config = dict(
    model='class-conditioned image flow-matching model',
    dataset='photos of plants and fungi (iNaturalist)',
    train_examples=90422,
    image_size=32,
    horizontal_flip=False,
    conditioning='class',
    arch='dit',
    objective='flow_matching',
    cond_dim=128,
    targets=['order'],
    num_classes=54,
    cond_dropout=0.2,
    logit_normal_time=True,
    norm='rmsnorm',
    activation='quick_gelu',
    mlp_ratio=4,
    head_dim=32,
    fused_qkv=True,
    qk_norm=False,
    inner_norm=False,
    patch_size=[4, 4],
    layers=8,
    width=192,
    positions='conv',
    optimizer='soap',
    beta2=0.95,
    lr=0.0029,
    beta1=0.9,
    shampoo_beta=0.95,
    eps=1e-08,
    precondition_frequency=20,
    max_precond_dim=1536,
    one_sided=False,
    adamw_lr_other_params=0.0017,
    grad_clip=0.5,
    steps=13800,
    batch_size=128,
    epochs=19.5,
    lr_schedule='cosine',
    final_lr_fraction=0,
    warmup_steps=690,
    weight_decay=0.0,
    adamw_weight_decay_other_params=0,
)
Rows from block 2 of a small class-conditioned image flow-matching model, named by matrix and row number. Rows with one number belong to one neuron. Each number is 200 + 30 x the weight over its row's rms, rounded and kept within 0 to 999. All counts start at 0. After the name is the row's rms in percent of the matrix's.
After each neuron's rows are labels from the 100 images, of 14976 (inputs lightly noised), where the neuron reaches its highest value: "colour at peak" is the nearest of a few named colours to the mean colour under the peak. Only what is clearly more common there than usual is listed. The data: photos of plants and fungi (iNaturalist).
# fc1: MLP up (model.blocks.2.mlp.fc1.weight, 768x192), inputs 0-63
# fc2: MLP down (model.blocks.2.mlp.fc2.weight, 192x768, transposed), outputs 0-63

fc1.158,121,207,236,237,136,175,192,191,164,192,131,238,289,204,180,235,153,216,261,209,207,181,177,207,174,143,203,195,130,215,175,241,195,187,195,233,191,222,221,178,180,162,220,196,179,221,208,169,181,190,186,220,188,256,220,173,224,203,203,179,179,222,181,183,209
fc2.158,107,192,187,163,220,205,176,223,228,196,200,191,171,196,207,202,246,247,179,177,122,219,187,164,207,197,142,193,217,202,184,197,231,206,239,230,251,239,165,156,209,207,190,178,252,209,285,187,209,178,206,206,199,170,205,145,271,174,177,180,163,213,271,179,196
colour at peak: black

fc1.117,099,223,173,164,212,159,213,177,218,208,182,197,197,205,206,206,209,222,185,196,200,164,189,217,201,230,187,213,213,241,228,209,239,210,203,249,210,237,169,168,203,219,247,181,209,190,228,205,165,159,211,246,182,137,171,167,210,230,212,184,216,174,177,230,199
fc2.117,137,178,262,199,199,180,207,167,190,148,206,181,187,179,181,211,230,195,194,195,233,188,217,209,212,204,186,223,193,201,186,164,199,291,183,224,244,220,181,181,160,165,186,129,208,229,227,181,211,208,251,134,191,210,248,195,234,206,177,210,219,193,300,203,206
colour at peak: orange; yellow

fc1.227,084,175,200,198,186,232,182,200,199,221,219,206,199,179,216,126,211,265,183,159,179,232,208,201,128,223,192,198,201,216,208,209,224,185,236,217,162,216,203,253,205,194,153,231,143,229,207,186,181,185,155,214,185,197,215,239,232,186,249,189,186,199,140,153,221
fc2.227,094,226,250,241,199,196,151,208,202,153,232,173,200,188,213,208,214,153,198,151,196,198,154,234,167,219,219,207,201,215,197,152,191,251,190,229,185,240,190,157,175,167,237,157,199,178,238,155,184,193,197,214,199,173,205,248,181,217,208,213,262,216,230,190,248
colour at peak: grey

fc1.614,091,153,163,206,212,237,205,192,166,168,187,178,212,216,190,230,224,222,216,249,250,173,167,182,230,164,181,243,203,217,191,200,198,198,192,212,212,199,196,220,257,231,198,225,172,200,202,214,183,231,205,155,199,216,216,168,182,240,231,240,219,216,145,200,246
fc2.614,105,222,136,117,185,196,211,182,221,169,214,196,211,222,212,191,157,237,197,201,136,224,211,191,225,148,199,199,188,214,187,136,305,195,209,193,200,185,179,183,236,215,200,242,176,227,226,215,280,227,190,257,186,224,160,194,174,220,207,207,176,162,196,215,159
colour at peak: purple; pink

fc1.573,102,221,203,203,162,189,219,203,265,162,158,226,219,186,217,169,183,202,117,201,205,253,178,152,192,192,282,214,207,192,239,267,164,231,225,193,217,195,200,175,177,241,204,183,189,191,205,221,239,199,206,188,195,228,183,196,180,150,212,191,186,227,159,185,262
fc2.573,109,203,266,205,237,208,200,174,225,221,145,214,195,222,176,212,195,207,155,226,210,188,247,255,195,222,190,232,180,213,194,202,207,167,163,196,204,210,226,161,219,206,204,194,172,203,244,172,226,191,192,212,216,225,164,199,157,166,188,217,224,204,198,202,155
colour at peak: pink

fc1.406,106,170,189,224,178,232,217,143,192,195,261,149,206,190,214,203,257,152,208,194,214,206,187,201,206,232,170,241,174,208,187,157,213,175,196,214,223,229,182,168,221,178,201,187,192,187,222,210,202,181,178,204,167,167,201,189,180,233,230,214,167,173,203,252,186
fc2.406,101,229,202,266,183,166,198,212,215,168,199,246,200,173,192,163,218,145,185,185,185,235,152,249,191,177,240,185,195,254,181,178,168,134,209,137,131,149,206,222,223,217,222,194,200,197,192,172,145,160,208,223,221,244,210,196,178,172,206,170,181,222,190,216,241
colour at peak: grey

fc1.97,082,196,227,204,181,239,197,209,184,195,205,184,184,215,158,207,165,211,162,191,207,223,208,138,196,162,218,197,179,174,215,172,174,221,217,236,201,199,172,175,223,234,197,161,186,203,231,209,244,184,207,257,231,198,220,244,197,161,202,189,152,238,201,180,178
fc2.97,077,191,174,239,259,194,202,233,239,197,264,233,200,180,202,180,200,194,148,215,213,159,214,153,179,185,218,241,202,144,227,164,208,205,206,181,133,189,215,218,211,224,228,208,229,218,205,195,201,210,162,239,205,198,187,236,235,236,222,211,181,175,216,185,214
colour at peak: green

fc1.305,096,248,204,164,175,191,229,237,233,205,155,218,183,206,231,198,220,169,151,217,205,228,212,148,180,188,248,199,206,257,186,144,257,210,198,151,185,120,201,197,176,212,166,206,184,217,187,218,198,178,192,190,212,169,195,197,173,215,211,186,172,198,237,159,180
fc2.305,106,200,191,199,283,196,187,211,206,165,222,193,206,228,156,209,193,212,227,221,150,213,239,200,220,237,240,131,242,159,212,137,191,234,180,109,122,184,211,180,209,189,193,221,224,222,190,183,191,214,195,154,225,173,144,162,244,213,203,231,212,183,179,142,254
colour at peak: purple

fc1.181,087,224,238,219,200,205,205,135,212,245,158,241,212,176,162,187,199,189,253,222,182,119,242,195,238,155,218,126,201,194,201,242,182,238,188,155,182,191,204,210,236,192,224,211,219,187,174,196,169,185,225,236,194,230,189,182,199,187,222,170,203,234,193,205,196
fc2.181,099,190,128,172,196,178,207,169,185,159,228,231,226,202,208,189,238,223,205,203,198,229,179,210,211,169,178,147,248,212,161,264,188,141,191,172,133,169,189,240,174,214,225,241,184,139,176,197,147,182,184,165,220,156,162,219,214,202,240,198,219,158,189,179,189
colour at peak: orange; yellow

fc1.226,097,190,156,234,183,211,169,227,200,186,214,214,194,177,152,176,151,215,218,184,206,256,215,216,189,186,211,231,200,239,220,230,195,241,213,263,184,162,255,182,179,236,175,192,163,218,181,219,200,226,232,102,170,195,204,187,185,194,197,201,192,197,171,199,156
fc2.226,086,220,204,218,218,217,223,191,194,188,206,205,233,178,186,206,169,176,225,257,169,190,240,215,215,152,161,205,186,220,203,95,176,188,186,312,168,177,159,247,180,211,185,188,194,132,195,222,218,201,209,220,153,191,148,218,132,224,195,214,234,205,212,222,195
colour at peak: red

fc1.445,169,184,239,199,323,220,209,212,194,196,235,202,252,202,205,173,172,172,193,199,182,176,213,225,227,256,182,175,224,181,208,221,193,229,168,183,218,170,198,200,192,242,222,218,197,201,215,214,217,198,218,150,227,199,171,179,136,176,190,215,176,248,219,187,202
fc2.445,131,199,214,215,143,190,205,167,198,193,130,232,238,210,217,192,229,236,199,183,231,137,183,233,192,226,174,194,203,231,214,203,209,219,201,200,159,218,240,155,195,106,211,161,194,167,226,165,223,188,173,229,202,203,205,196,136,228,208,214,115,193,257,183,198
colour at peak: white

fc1.696,107,230,202,234,203,152,240,183,156,224,169,164,166,181,237,259,203,189,189,200,182,179,223,221,233,177,215,141,116,193,237,205,209,216,215,178,206,222,173,230,211,204,175,191,189,212,192,256,171,227,189,189,188,213,226,199,215,132,157,229,207,140,244,215,154
fc2.696,090,160,189,184,190,172,188,182,193,168,220,225,199,197,171,203,183,201,171,135,171,158,170,269,198,238,192,151,168,215,170,225,212,119,208,265,234,212,216,193,156,222,169,167,210,168,197,172,188,197,175,194,194,222,192,246,219,262,189,203,194,215,193,145,240
colour at peak: grey

fc1.453,160,195,209,197,194,201,189,193,152,167,172,258,175,190,184,159,150,231,203,192,191,202,189,163,184,147,170,190,228,168,224,177,129,221,199,147,191,224,220,235,197,176,239,168,176,219,201,158,232,185,206,206,195,216,111,188,115,244,199,180,237,216,262,185,229
fc2.453,099,200,200,185,163,250,180,210,222,210,205,219,165,195,203,219,162,167,178,216,185,152,155,151,187,230,224,227,120,220,230,217,222,238,199,187,202,218,219,183,198,176,228,263,164,243,202,195,176,212,215,219,203,150,159,211,122,182,185,169,191,227,197,232,168
colour at peak: white

fc1.124,078,226,231,161,171,221,171,124,223,206,157,198,187,236,203,219,203,171,169,231,176,171,224,220,160,253,197,270,241,266,227,160,237,165,245,218,182,211,182,162,177,217,167,201,126,189,143,190,192,209,209,205,204,211,198,211,194,256,220,233,159,254,264,153,179
fc2.124,095,206,152,181,178,166,216,177,181,222,249,175,243,207,155,210,177,184,168,119,243,214,166,226,183,176,219,251,220,200,246,208,193,241,204,218,190,178,197,245,215,196,206,206,225,194,213,149,214,199,191,240,220,176,214,216,207,162,219,207,183,210,176,167,206
colour at peak: brown

fc1.14,073,182,206,140,161,190,251,232,171,188,162,235,206,136,244,200,228,224,213,215,177,219,141,208,212,212,163,233,203,182,200,192,179,190,184,207,167,201,217,192,215,201,192,204,225,185,188,225,127,188,171,198,155,163,161,231,195,229,235,214,211,229,201,216,181
fc2.14,089,200,263,163,172,207,172,187,204,181,213,196,220,237,223,200,249,262,208,147,172,176,172,194,165,210,219,223,220,183,194,163,183,268,215,290,236,194,199,180,178,128,195,221,225,196,205,174,179,252,225,228,197,190,237,202,240,185,240,203,201,206,171,188,246
colour at peak: pink

fc1.451,096,197,194,218,166,232,211,170,105,220,210,163,230,187,196,225,193,172,183,230,223,203,201,182,178,232,242,190,229,190,176,218,199,202,177,193,227,195,196,186,219,213,168,236,209,184,187,206,169,192,239,174,211,232,159,175,170,213,188,201,179,238,152,194,181
fc2.451,082,186,169,220,186,215,189,214,238,207,216,171,204,200,235,200,238,185,210,223,225,168,224,228,222,147,200,214,213,158,224,217,206,195,214,204,219,200,220,186,236,180,180,178,179,190,120,215,215,200,192,209,188,167,177,152,144,181,199,173,210,220,159,171,185
colour at peak: blue

fc1.243,087,217,151,213,214,209,215,192,216,186,217,244,176,200,214,200,250,202,212,235,203,194,196,194,197,118,222,236,208,240,201,188,184,171,208,218,212,178,219,157,271,183,203,176,188,192,186,212,198,209,211,234,160,237,270,254,165,211,191,166,209,206,184,157,120
fc2.243,092,193,179,223,253,214,199,181,201,160,199,139,234,209,229,198,200,227,198,170,179,196,248,203,194,202,182,240,186,191,169,197,206,221,198,251,147,187,175,199,182,217,172,187,198,206,232,208,202,220,218,151,213,150,200,243,150,194,212,220,200,214,258,188,198
colour at peak: purple; pink

fc1.514,110,191,187,198,192,208,177,211,185,185,239,156,127,186,163,171,255,215,214,207,195,169,209,182,232,210,231,166,250,164,215,212,187,236,165,192,147,211,209,244,186,223,205,239,250,198,170,181,187,201,249,169,228,183,186,227,240,240,196,175,256,166,146,210,248
fc2.514,099,202,224,204,176,193,199,234,228,221,189,151,191,209,170,204,141,210,190,236,163,219,181,205,188,217,209,187,227,197,188,215,179,143,193,209,183,234,204,198,191,247,197,162,225,189,252,210,152,202,229,196,200,158,236,186,295,144,153,202,167,238,182,227,153
colour at peak: white

fc1.233,100,176,184,132,195,208,207,148,169,193,232,219,211,148,166,221,252,199,198,196,215,193,175,217,223,202,138,181,173,195,195,213,193,216,165,251,272,154,161,256,172,176,212,224,206,186,226,182,160,199,193,168,247,214,205,191,180,192,219,239,242,235,178,152,217
fc2.233,091,205,225,157,184,216,212,201,216,211,189,167,197,217,168,212,238,257,212,167,206,191,202,239,212,204,231,224,209,208,231,112,218,182,208,231,144,219,178,154,195,202,206,201,216,199,195,202,216,204,209,190,185,181,204,233,147,198,148,199,209,183,181,219,195
colour at peak: brown

fc1.527,089,209,197,205,231,190,198,207,263,231,169,191,187,187,170,192,211,235,151,157,212,217,236,186,189,201,177,225,219,211,144,212,196,181,228,185,217,194,216,186,200,213,195,184,173,201,217,211,202,163,193,187,141,177,227,150,173,228,219,203,173,221,247,209,232
fc2.527,121,200,224,196,269,216,185,270,176,155,218,237,186,169,217,227,213,192,172,148,170,205,183,179,201,281,195,215,198,157,137,195,204,199,173,194,209,193,168,212,189,199,197,171,183,185,213,202,205,233,184,252,178,139,241,195,223,205,234,196,211,145,186,146,226
colour at peak: yellow; orange

fc1.633,113,176,210,216,193,220,207,174,218,192,149,163,237,224,210,219,227,229,215,139,216,154,181,185,201,203,216,201,216,255,191,161,159,153,235,193,239,199,187,139,199,212,228,233,228,170,243,225,192,186,206,287,121,227,223,229,220,166,164,215,200,205,193,234,206
fc2.633,115,222,206,250,217,187,201,230,227,210,178,209,181,199,217,195,177,158,204,193,190,159,188,207,202,197,172,156,238,237,214,146,159,177,193,202,233,187,187,218,207,214,192,225,196,157,242,225,205,216,201,292,200,176,152,214,159,192,190,189,207,222,176,170,175
colour at peak: green

fc1.577,083,155,234,268,246,237,209,273,245,124,244,242,211,200,195,174,202,156,205,139,190,188,242,172,168,198,123,197,165,170,273,216,209,225,169,153,176,203,233,194,198,192,250,180,200,215,230,173,158,202,201,179,224,185,235,192,203,155,242,237,222,209,228,215,211
fc2.577,091,205,209,240,190,191,232,187,191,234,153,198,201,199,203,210,184,217,158,198,206,215,248,190,219,207,220,211,202,205,171,188,166,187,186,154,181,172,221,250,204,203,215,206,178,231,241,176,225,231,173,134,219,189,154,160,210,225,190,202,181,206,257,224,195
colour at peak: white

fc1.321,099,208,175,187,228,199,180,107,196,189,164,177,215,203,213,212,191,240,224,315,160,201,252,179,223,249,225,173,192,196,210,182,209,218,192,175,167,209,215,248,193,207,235,208,221,167,243,197,179,194,174,252,202,217,198,240,229,227,198,193,192,202,160,175,176
fc2.321,087,219,220,177,228,208,212,177,172,177,181,204,173,214,262,198,214,179,161,88,239,224,209,212,215,194,192,142,222,222,194,169,195,199,207,125,211,233,178,217,180,197,221,228,214,187,186,165,171,200,165,216,220,202,208,242,214,194,230,214,207,221,168,171,214
colour at peak: green

fc1.343,084,240,244,209,194,187,163,257,174,216,177,220,234,223,225,229,213,211,177,175,200,198,161,200,255,196,161,187,150,200,196,210,162,227,209,208,223,201,196,171,212,175,249,241,248,190,211,230,175,238,262,217,195,196,225,156,213,207,174,199,208,186,161,190,163
fc2.343,096,176,195,211,226,200,225,153,214,169,234,180,214,206,193,208,223,202,175,224,234,222,210,194,142,261,243,165,219,206,250,178,191,138,204,228,182,218,264,215,184,203,193,221,231,201,192,161,220,181,238,170,233,180,156,181,200,179,225,218,202,219,212,190,213
colour at peak: yellow

fc1.598,083,251,214,231,214,194,226,179,211,157,215,180,175,146,197,209,222,192,197,208,245,243,222,141,181,217,255,257,169,268,216,205,172,262,170,193,222,200,197,156,235,203,204,233,212,216,273,206,261,194,163,93,198,153,151,168,172,210,163,200,162,215,202,203,187
fc2.598,079,225,189,256,216,184,201,210,195,192,191,173,184,209,164,190,220,198,246,192,163,121,207,168,212,175,174,219,155,199,165,185,234,174,196,189,147,136,198,232,252,216,175,189,216,142,240,227,205,196,168,193,235,213,240,187,189,218,185,215,215,186,175,234,206
colour at peak: red

fc1.296,110,201,206,197,186,231,191,219,209,189,251,168,256,188,185,189,214,203,165,197,219,239,179,209,184,170,194,204,205,228,177,215,201,207,179,220,238,250,216,243,223,225,194,183,194,235,261,200,241,206,197,317,198,191,172,219,203,174,205,247,184,212,220,174,239
fc2.296,119,196,181,235,170,197,181,213,219,192,141,173,180,194,233,208,236,212,178,224,179,199,210,208,199,201,197,182,228,177,203,160,222,221,214,211,143,207,224,139,189,193,183,237,226,256,157,201,232,209,187,109,239,208,217,222,250,217,177,205,201,190,207,191,196
colour at peak: green

fc1.692,090,195,198,168,209,178,207,196,142,153,125,189,197,239,241,232,192,206,213,245,183,222,179,183,213,203,195,209,232,135,141,188,195,216,201,205,129,270,151,252,164,209,220,163,251,184,158,210,207,179,191,244,207,178,201,196,191,192,180,282,193,231,203,206,211
fc2.692,130,163,223,198,207,193,213,174,182,172,160,200,185,157,192,211,269,175,122,214,131,207,193,184,219,229,189,256,182,183,190,212,232,171,188,205,164,187,217,203,246,190,236,184,146,227,234,226,148,242,185,151,170,228,195,233,188,178,221,246,241,157,229,195,193
colour at peak: white; pink

fc1.171,082,252,260,184,227,226,180,175,178,181,231,199,201,198,170,197,152,217,224,211,207,215,186,252,185,181,230,225,212,178,198,202,232,256,202,194,162,207,220,166,247,230,186,182,211,201,232,197,202,197,165,177,189,158,176,200,154,186,178,230,220,173,167,229,205
fc2.171,090,247,198,136,206,187,175,192,164,193,233,184,236,183,211,185,183,205,210,221,209,175,192,215,205,193,258,220,223,269,195,171,122,208,221,153,137,159,181,217,241,177,196,164,199,232,259,248,152,205,190,139,245,216,188,189,179,198,240,174,193,169,191,215,199
colour at peak: black

fc1.422,099,189,209,170,175,176,230,215,208,194,161,189,245,206,197,132,192,212,238,229,202,244,205,201,235,188,220,172,266,212,221,251,207,237,238,194,228,227,164,240,237,209,192,222,199,250,172,164,182,211,187,189,190,232,195,186,190,209,232,243,210,250,222,140,190
fc2.422,081,192,192,192,205,190,177,169,182,211,226,162,208,188,157,213,203,201,167,192,209,191,219,237,186,201,173,205,185,203,234,210,229,118,178,224,182,225,234,105,185,221,216,229,225,264,213,197,228,216,196,241,235,228,225,176,234,147,198,217,193,187,197,199,191
colour at peak: grey

fc1.223,086,185,233,189,136,180,198,245,207,207,148,157,189,197,198,183,223,201,187,161,263,155,153,181,226,219,197,200,204,201,170,148,187,225,196,223,176,155,174,159,186,212,221,220,191,197,243,223,189,221,204,184,216,184,195,180,155,183,172,175,185,213,164,210,178
fc2.223,097,194,173,204,230,241,184,167,231,148,171,238,202,175,190,193,255,237,198,248,149,164,249,199,215,194,211,193,180,234,181,110,209,189,157,213,183,259,254,211,208,189,138,210,208,232,185,215,208,262,175,196,221,237,273,230,164,187,184,201,218,225,237,214,196
colour at peak: green

fc1.101,083,239,195,190,182,158,192,169,163,217,240,219,186,234,237,200,209,142,156,228,156,240,155,177,219,124,159,188,245,170,187,188,190,226,172,208,157,172,221,183,260,212,182,190,161,255,149,201,174,189,220,184,195,235,155,149,172,160,232,208,192,188,240,239,156
fc2.101,080,181,201,253,180,169,202,210,223,185,180,228,241,240,160,201,225,209,181,232,196,228,205,229,179,195,175,143,215,171,235,217,205,218,201,251,187,246,236,175,165,206,222,217,173,226,137,244,208,187,172,189,238,196,196,108,207,187,213,173,228,227,179,227,244
colour at peak: green

fc1.230,097,198,152,190,153,261,193,169,207,172,214,207,260,218,216,224,214,211,217,181,174,204,193,177,213,198,164,182,144,270,183,206,172,224,241,201,162,192,170,222,203,211,195,162,184,169,137,196,217,204,199,264,192,201,222,213,239,128,229,183,268,211,117,210,225
fc2.230,089,197,234,184,215,196,176,168,213,194,196,180,170,219,178,193,215,220,116,222,265,193,216,193,183,125,226,174,179,194,215,211,173,205,230,273,252,186,212,209,191,177,240,227,266,171,248,225,177,194,185,162,214,273,179,168,213,173,262,204,216,199,226,242,153
colour at peak: yellow; orange

fc1.108,091,207,208,203,195,163,201,204,211,212,259,170,168,198,201,206,142,218,139,261,224,254,181,231,183,206,223,191,199,203,206,150,222,128,213,168,230,170,214,204,254,225,199,204,193,210,155,185,223,177,175,185,202,138,244,179,201,178,179,212,223,181,197,161,193
fc2.108,086,212,126,220,175,186,202,184,215,162,171,166,232,210,200,198,171,184,234,219,183,205,212,216,195,229,176,135,176,227,180,177,214,185,213,188,211,178,181,199,220,172,206,243,191,203,231,224,180,203,174,254,185,207,158,159,229,284,197,209,163,204,219,212,247
colour at peak: blue

fc1.75,104,199,199,217,215,214,194,200,181,213,179,213,158,195,201,206,222,195,177,152,206,185,208,201,190,175,234,148,217,183,213,203,210,255,203,151,222,172,181,160,203,237,173,203,221,195,307,209,180,221,213,204,230,214,173,200,219,219,198,198,216,197,186,226,274
fc2.75,120,190,223,252,211,208,188,209,249,163,155,286,165,196,204,205,201,198,234,199,189,240,191,226,198,189,173,179,185,211,205,190,164,205,221,203,200,217,240,210,239,231,200,222,190,186,215,207,228,221,185,235,211,235,179,185,181,194,191,184,166,219,148,189,185
colour at peak: pink

fc1.78,110,158,203,226,168,145,170,156,190,213,151,235,176,234,222,171,167,177,222,223,139,237,195,206,140,179,188,206,225,151,193,212,161,209,209,190,164,222,170,162,200,201,168,222,155,206,227,188,239,196,208,237,187,221,189,200,211,187,175,204,198,183,177,213,188
fc2.78,084,209,228,216,214,198,240,209,203,145,206,151,209,183,219,171,197,217,210,238,215,173,189,227,188,172,182,256,198,212,167,230,192,155,150,175,235,203,216,219,279,198,187,248,130,198,164,199,183,214,227,131,193,187,190,213,226,241,151,201,199,208,220,227,194
colour at peak: black

fc1.601,091,165,174,220,228,208,190,194,195,190,160,226,200,199,182,192,169,156,181,136,166,201,211,223,163,236,200,228,229,182,202,180,241,219,190,194,224,200,194,165,159,232,185,168,191,198,239,223,196,173,204,218,216,218,163,198,136,194,161,210,161,230,229,254,161
fc2.601,112,233,189,294,132,207,202,169,215,156,208,148,204,198,207,181,142,216,227,239,173,211,182,213,187,130,229,268,203,220,208,184,189,213,209,241,210,179,174,256,252,157,200,220,197,195,200,197,181,203,165,199,164,194,167,215,128,254,192,209,218,197,214,207,230
colour at peak: white

fc1.184,089,236,210,210,165,150,172,192,263,190,227,153,228,180,205,200,269,220,219,201,240,224,219,195,232,174,258,219,175,173,179,192,201,198,163,205,250,238,197,221,153,195,224,172,203,248,187,244,142,199,219,219,174,184,257,139,194,206,195,219,195,221,202,225,226
fc2.184,092,220,222,220,237,187,171,193,145,198,178,238,163,193,156,213,166,180,225,191,177,235,209,258,189,222,274,193,224,234,196,176,217,183,218,191,207,193,187,206,173,190,146,152,226,168,212,218,176,238,206,228,218,221,256,228,198,211,177,215,153,182,133,244,236
colour at peak: white

fc1.115,111,196,157,233,267,203,195,146,171,179,139,186,229,216,178,172,155,204,206,195,227,184,211,161,157,179,169,109,222,199,166,222,208,256,163,226,188,186,180,205,179,112,145,239,227,194,179,211,203,185,196,200,207,198,198,180,177,192,162,203,198,208,231,197,188
fc2.115,106,213,204,295,230,219,208,185,214,172,210,201,204,222,159,219,146,240,239,192,213,213,207,266,198,200,199,244,217,178,197,203,232,272,213,167,210,156,184,174,197,255,217,229,179,227,229,220,194,192,194,221,219,218,224,211,176,232,199,201,186,213,157,178,251
colour at peak: cyan

fc1.364,093,179,167,203,196,182,199,155,227,188,230,172,175,210,239,208,237,175,226,191,204,207,178,233,205,190,224,248,202,209,196,139,241,201,228,243,162,138,188,213,162,161,186,224,176,249,229,214,212,213,206,199,177,218,198,188,152,171,200,159,199,175,233,216,231
fc2.364,086,180,221,233,182,159,202,229,244,156,138,194,228,202,232,213,191,163,227,199,141,225,244,242,179,185,188,240,167,192,191,179,144,239,202,199,200,216,227,171,206,238,158,233,189,317,206,147,209,178,212,199,220,233,182,173,154,148,209,199,164,228,231,200,219
colour at peak: grey

fc1.641,109,213,176,186,204,188,207,114,200,153,202,209,224,187,227,216,222,237,209,252,177,164,135,173,206,144,206,222,215,194,216,171,225,260,222,157,192,212,241,196,158,221,236,180,196,190,147,157,211,205,185,156,179,169,101,175,196,177,239,263,178,227,194,172,251
fc2.641,098,185,225,194,145,196,218,202,206,201,197,211,199,217,202,191,137,206,221,245,219,204,190,192,206,177,183,224,174,198,226,187,192,209,182,296,163,203,186,231,248,161,210,203,206,210,246,222,157,215,180,233,201,210,207,237,158,211,167,158,237,198,126,228,211
colour at peak: cyan