config = dict(
    arch='dit',
    model='class-conditioned image flow-matching model',
    dataset='photos of plants and fungi (iNaturalist)',
    train_examples=90422,
    horizontal_flip=False,
    logit_normal_time=True,
    mlp_ratio=4,
    layers=8,
    positions='conv',
    optimizer='soap',
    beta2=0.95,
    precondition_frequency=20,
    adamw_lr_other_params=0.0017,
    lr_schedule='cosine',
    warmup_steps=690,
)
Rows from block 4, named by matrix and row number. Rows with one number belong to one neuron. Each number is 128 + 32 x the weight over its row's rms, rounded and kept within 0 to 255. All counts start at 0. Numbers have three digits each. After the name is the row's rms in percent of the matrix's.
# fc1: MLP up (model.blocks.4.mlp.fc1.weight, 768x192), inputs 0-191
# fc2: MLP down (model.blocks.4.mlp.fc2.weight, 192x768, transposed), outputs 0-191
fc1.544 094:110094163115158117137143126105088151116098075203161146120079092124169047116112091163165113165174138167155173168150135130145095123137089116088108093079155072106163141091086136125110120092156108094113072107177133157183141134144132118082078129117063133144133139102109146138099109158097148148102122085125043131095174128133159159090083118114147124147075085132120134178088158146144111099138106128128108148140115113148157118097150086077077150095140061161099166035154118073198132118163115099148099171138130108120112159147147098103105114170116100130071112044187175109150188125139100162
fc2.544 089:164105129170136122096134141098157130123181128192100125127072115079143136210085146099100108104149082112114103069188130191140126146153097117147166107157177150145149096142148089129130111127171095151128092111175125130091118099090138144093130119155069096153107124056108117203120099144112100072106117112147103147118144123176109103155129086132111105150147073083154142148037087187124113080138085149134187123119150153083078133064134131130132135088153192073150099229127090145082073105179148155125162136134117128129139156099104080127161113103138116164158136106055162134145115100123122076
fc1.545 145:174109127134125155123147124147170160126096156142161119144179176141153108091152150075175093127113175187148147146120125147158130167074153116154170152151147054136168096123122128082117121154120082124113159115078138108105129118183101097136163119140064113160255098116101117176098140083114153152137143124083159037125182143119068152109130092128095119119115133139135165149112176155111158102121105108136130089140104077122098171111120130109056126137191172175133173146099108114188110147109098093194127158103129156087155165144143101132166094141117119109061109138156113106067085167136139109
fc2.545 116:113167071069123118120119068111147136128095136104155125118067130175115119133112145137123136161103139135156171102126059147171102178165092139107121113124089102174151116112098121162123132186186112144113130090113099124142173110135136169150169095118045160105118216167135108124120140217091156101111102114083131101093131116107111157141134057125144158116133103082091076137108035137174114148172214080145115125082126154127072128152156125096165129134158108119107113132140148066177123088101124125155147107080153116145141060142158129203117108106140136120113102134128138124116021153133191151
fc1.547 093:107156133118070154143138102090119099153151166109095133115082143164167201150113165123115122133132079183141125142083074138073147137133103159099042110161164093067061160126128136126072148088162101137160161071096126123110077101067177177144072108070152127071108122103131174116155079125126115177120132121126119130080143165158134090101212092145162153105165113104105091126168146185129087085097128184154150119089159107134160095073149139103132138125216152143161132170121140139158110117131102120162144138101174108120133175168090123116131193091151149181161084138087108139125096125097143101
fc2.547 090:103140144119140125068101158116164151142126120173160112143084120114181132102089110135121126071091141117136125092074087097196120114101113167098128149141208078121091129147188157145078137071093112121072148096102153178184182149155111155167075148120144085099155159099139118118206120145093121135156160076110113175101132116157099089127152127093087124097162066207095107097166119079140089083106125102152082122078209126132117099119122100158133144134148135123076142102142114107100149157125172117096107143120125119148040138136095140133176130136184148163089151131173135122046084095129174090
fc1.548 086:110078176123182152092124113137092134108138106139074117093135111063132040105104148190131145062179154132122137145103139110146145119109100123138201114182093116117165160092163096092146089103166158129089071148110105066103105113123109174104135144144200108131124107176158091085074129130096145160082163114174115103118182118085141145117116178118094142148225159118142117111137055161112155133117133113117152155113206119057134131102130157184168183059130101102159125136199119111090090111122139128091089153137095150128166158144082106141156170122137184130141125111090127115121153138126157080
fc2.548 102:196053114082156146151127153134163139129133155130160108174086147144136179148167059175082203149109116120150145152120163102131166135101100093157160107141169101104132070105158135106161134140092105135147080183145095117111166138131129130111135111142142122154150081179191159161160137150155154162172162126138119084151133149106173144121129163200118114116115139119159134128110183118099222101075123194110065095132086179145144092085126205159122159098215109103126138155103125091207084135106134131115159121113110133141089137103186150132086143124185116104124136119156071173164161157092121128
fc1.549 106:113175127138100163121139149118067165137140078106134145126148098111106139131097132170192100114127051134088207089133090129126102135100098105176098120198087135140142104103127153171152097140076095151139129122134132154096092083136127065088153107076128108144081154115111121077093120083121150118164129059129151132044154024143167134103165131110087151078130147114154037152083124095102166125112111099172105125112126075146092143123154150112161087192094087130159091092143078103124108102119094134137144107141081071140152130159143160130168127180099136170166146122148138106118146154184093062
fc2.549 111:155162086102097132176204135128129101126105098156128110201145155086148135113059117129112121114143138111125092177159131091151136074157138169138141112161120163110135163146150086169113131117119099123129141095088136122069152077101145183109115141123145071145141089089140121079176128202122167162142115144135120167068141006131095141114097128097139114139134071141119138101152143158154147100080127038117106194144126145117124151187172138122119111124062156143131141090127115090057106113140143186119093117083190145131221188110123144164142150168140120102112146141163087134126200094111140129
fc1.550 119:124105110159149123120164168186107137150156078146161116115137116137152113162099182125123116112140090134090073134112147173088121105141113187165138127108133162114107138148106153145118139113176123132145115141095130032157159197094042166125093085139110171191112186112123104124191175101191101134120124156128099107109154120118150124099127100146158126108096162173127082084166186129137128116122166037155111124086119084118156173071140169106116134126173103170126070049162127091123114118126178150072142152125106057134155132167121059128164148190179091131111113209159113145139140141124135112
fc2.550 098:139117136185151130119089061110110156117164129144110164155087127086149087110125093162134154115128138128100228195157129169096111089134075074188101164115095134192121157108143142091135127157158090161151110136116115038052038140151119141151134083154105167167097120077083092099148094085180170108147120158163155055090144120070137122148126128161105179118140141094148175150162142168139121104115088142136159153142136157099123101064133111106129176156167120161132166139122152148102161090117102197068139038107154143149095147160155105131155107139167133120125131122124141140168160113098114142
fc1.551 101:105093147123114108071149124107180090130133217135141131144106178115113206080146103164138119149134152129164132115127095115147091111169147129147193073070110129100140107103135105063117140114146128112132176142102098121098134147124117181140112142123158139105142198114132095059163100125160099175131114090077159123202094230168123129123101090152118102073179152161074159105135109154142156119106159122111145118114191180141100155175110067099079154116078153119148124154145135156149125135148143099149151194130164132161092135107110068111068160058157195102069111144107144133144108142140142186
fc2.551 091:125099090116145112156154150103057106125097094128148112131114177107080081167082127055098096123091097114076171153122057111148135077152073165126199096191109126120130170132130135121147075164132119159104117129079109153091103081143133099147135127137139097090084178075141146097165127120155131120146125114127114136106098086169161173097105086137094141104095112103136108140147135146130127122080150100157137181040095056125143100179119122093109149090126084127105088108143117110099152117194154154194175151140104194136214120110162139160100165178150110103154173158177112190135187137137106091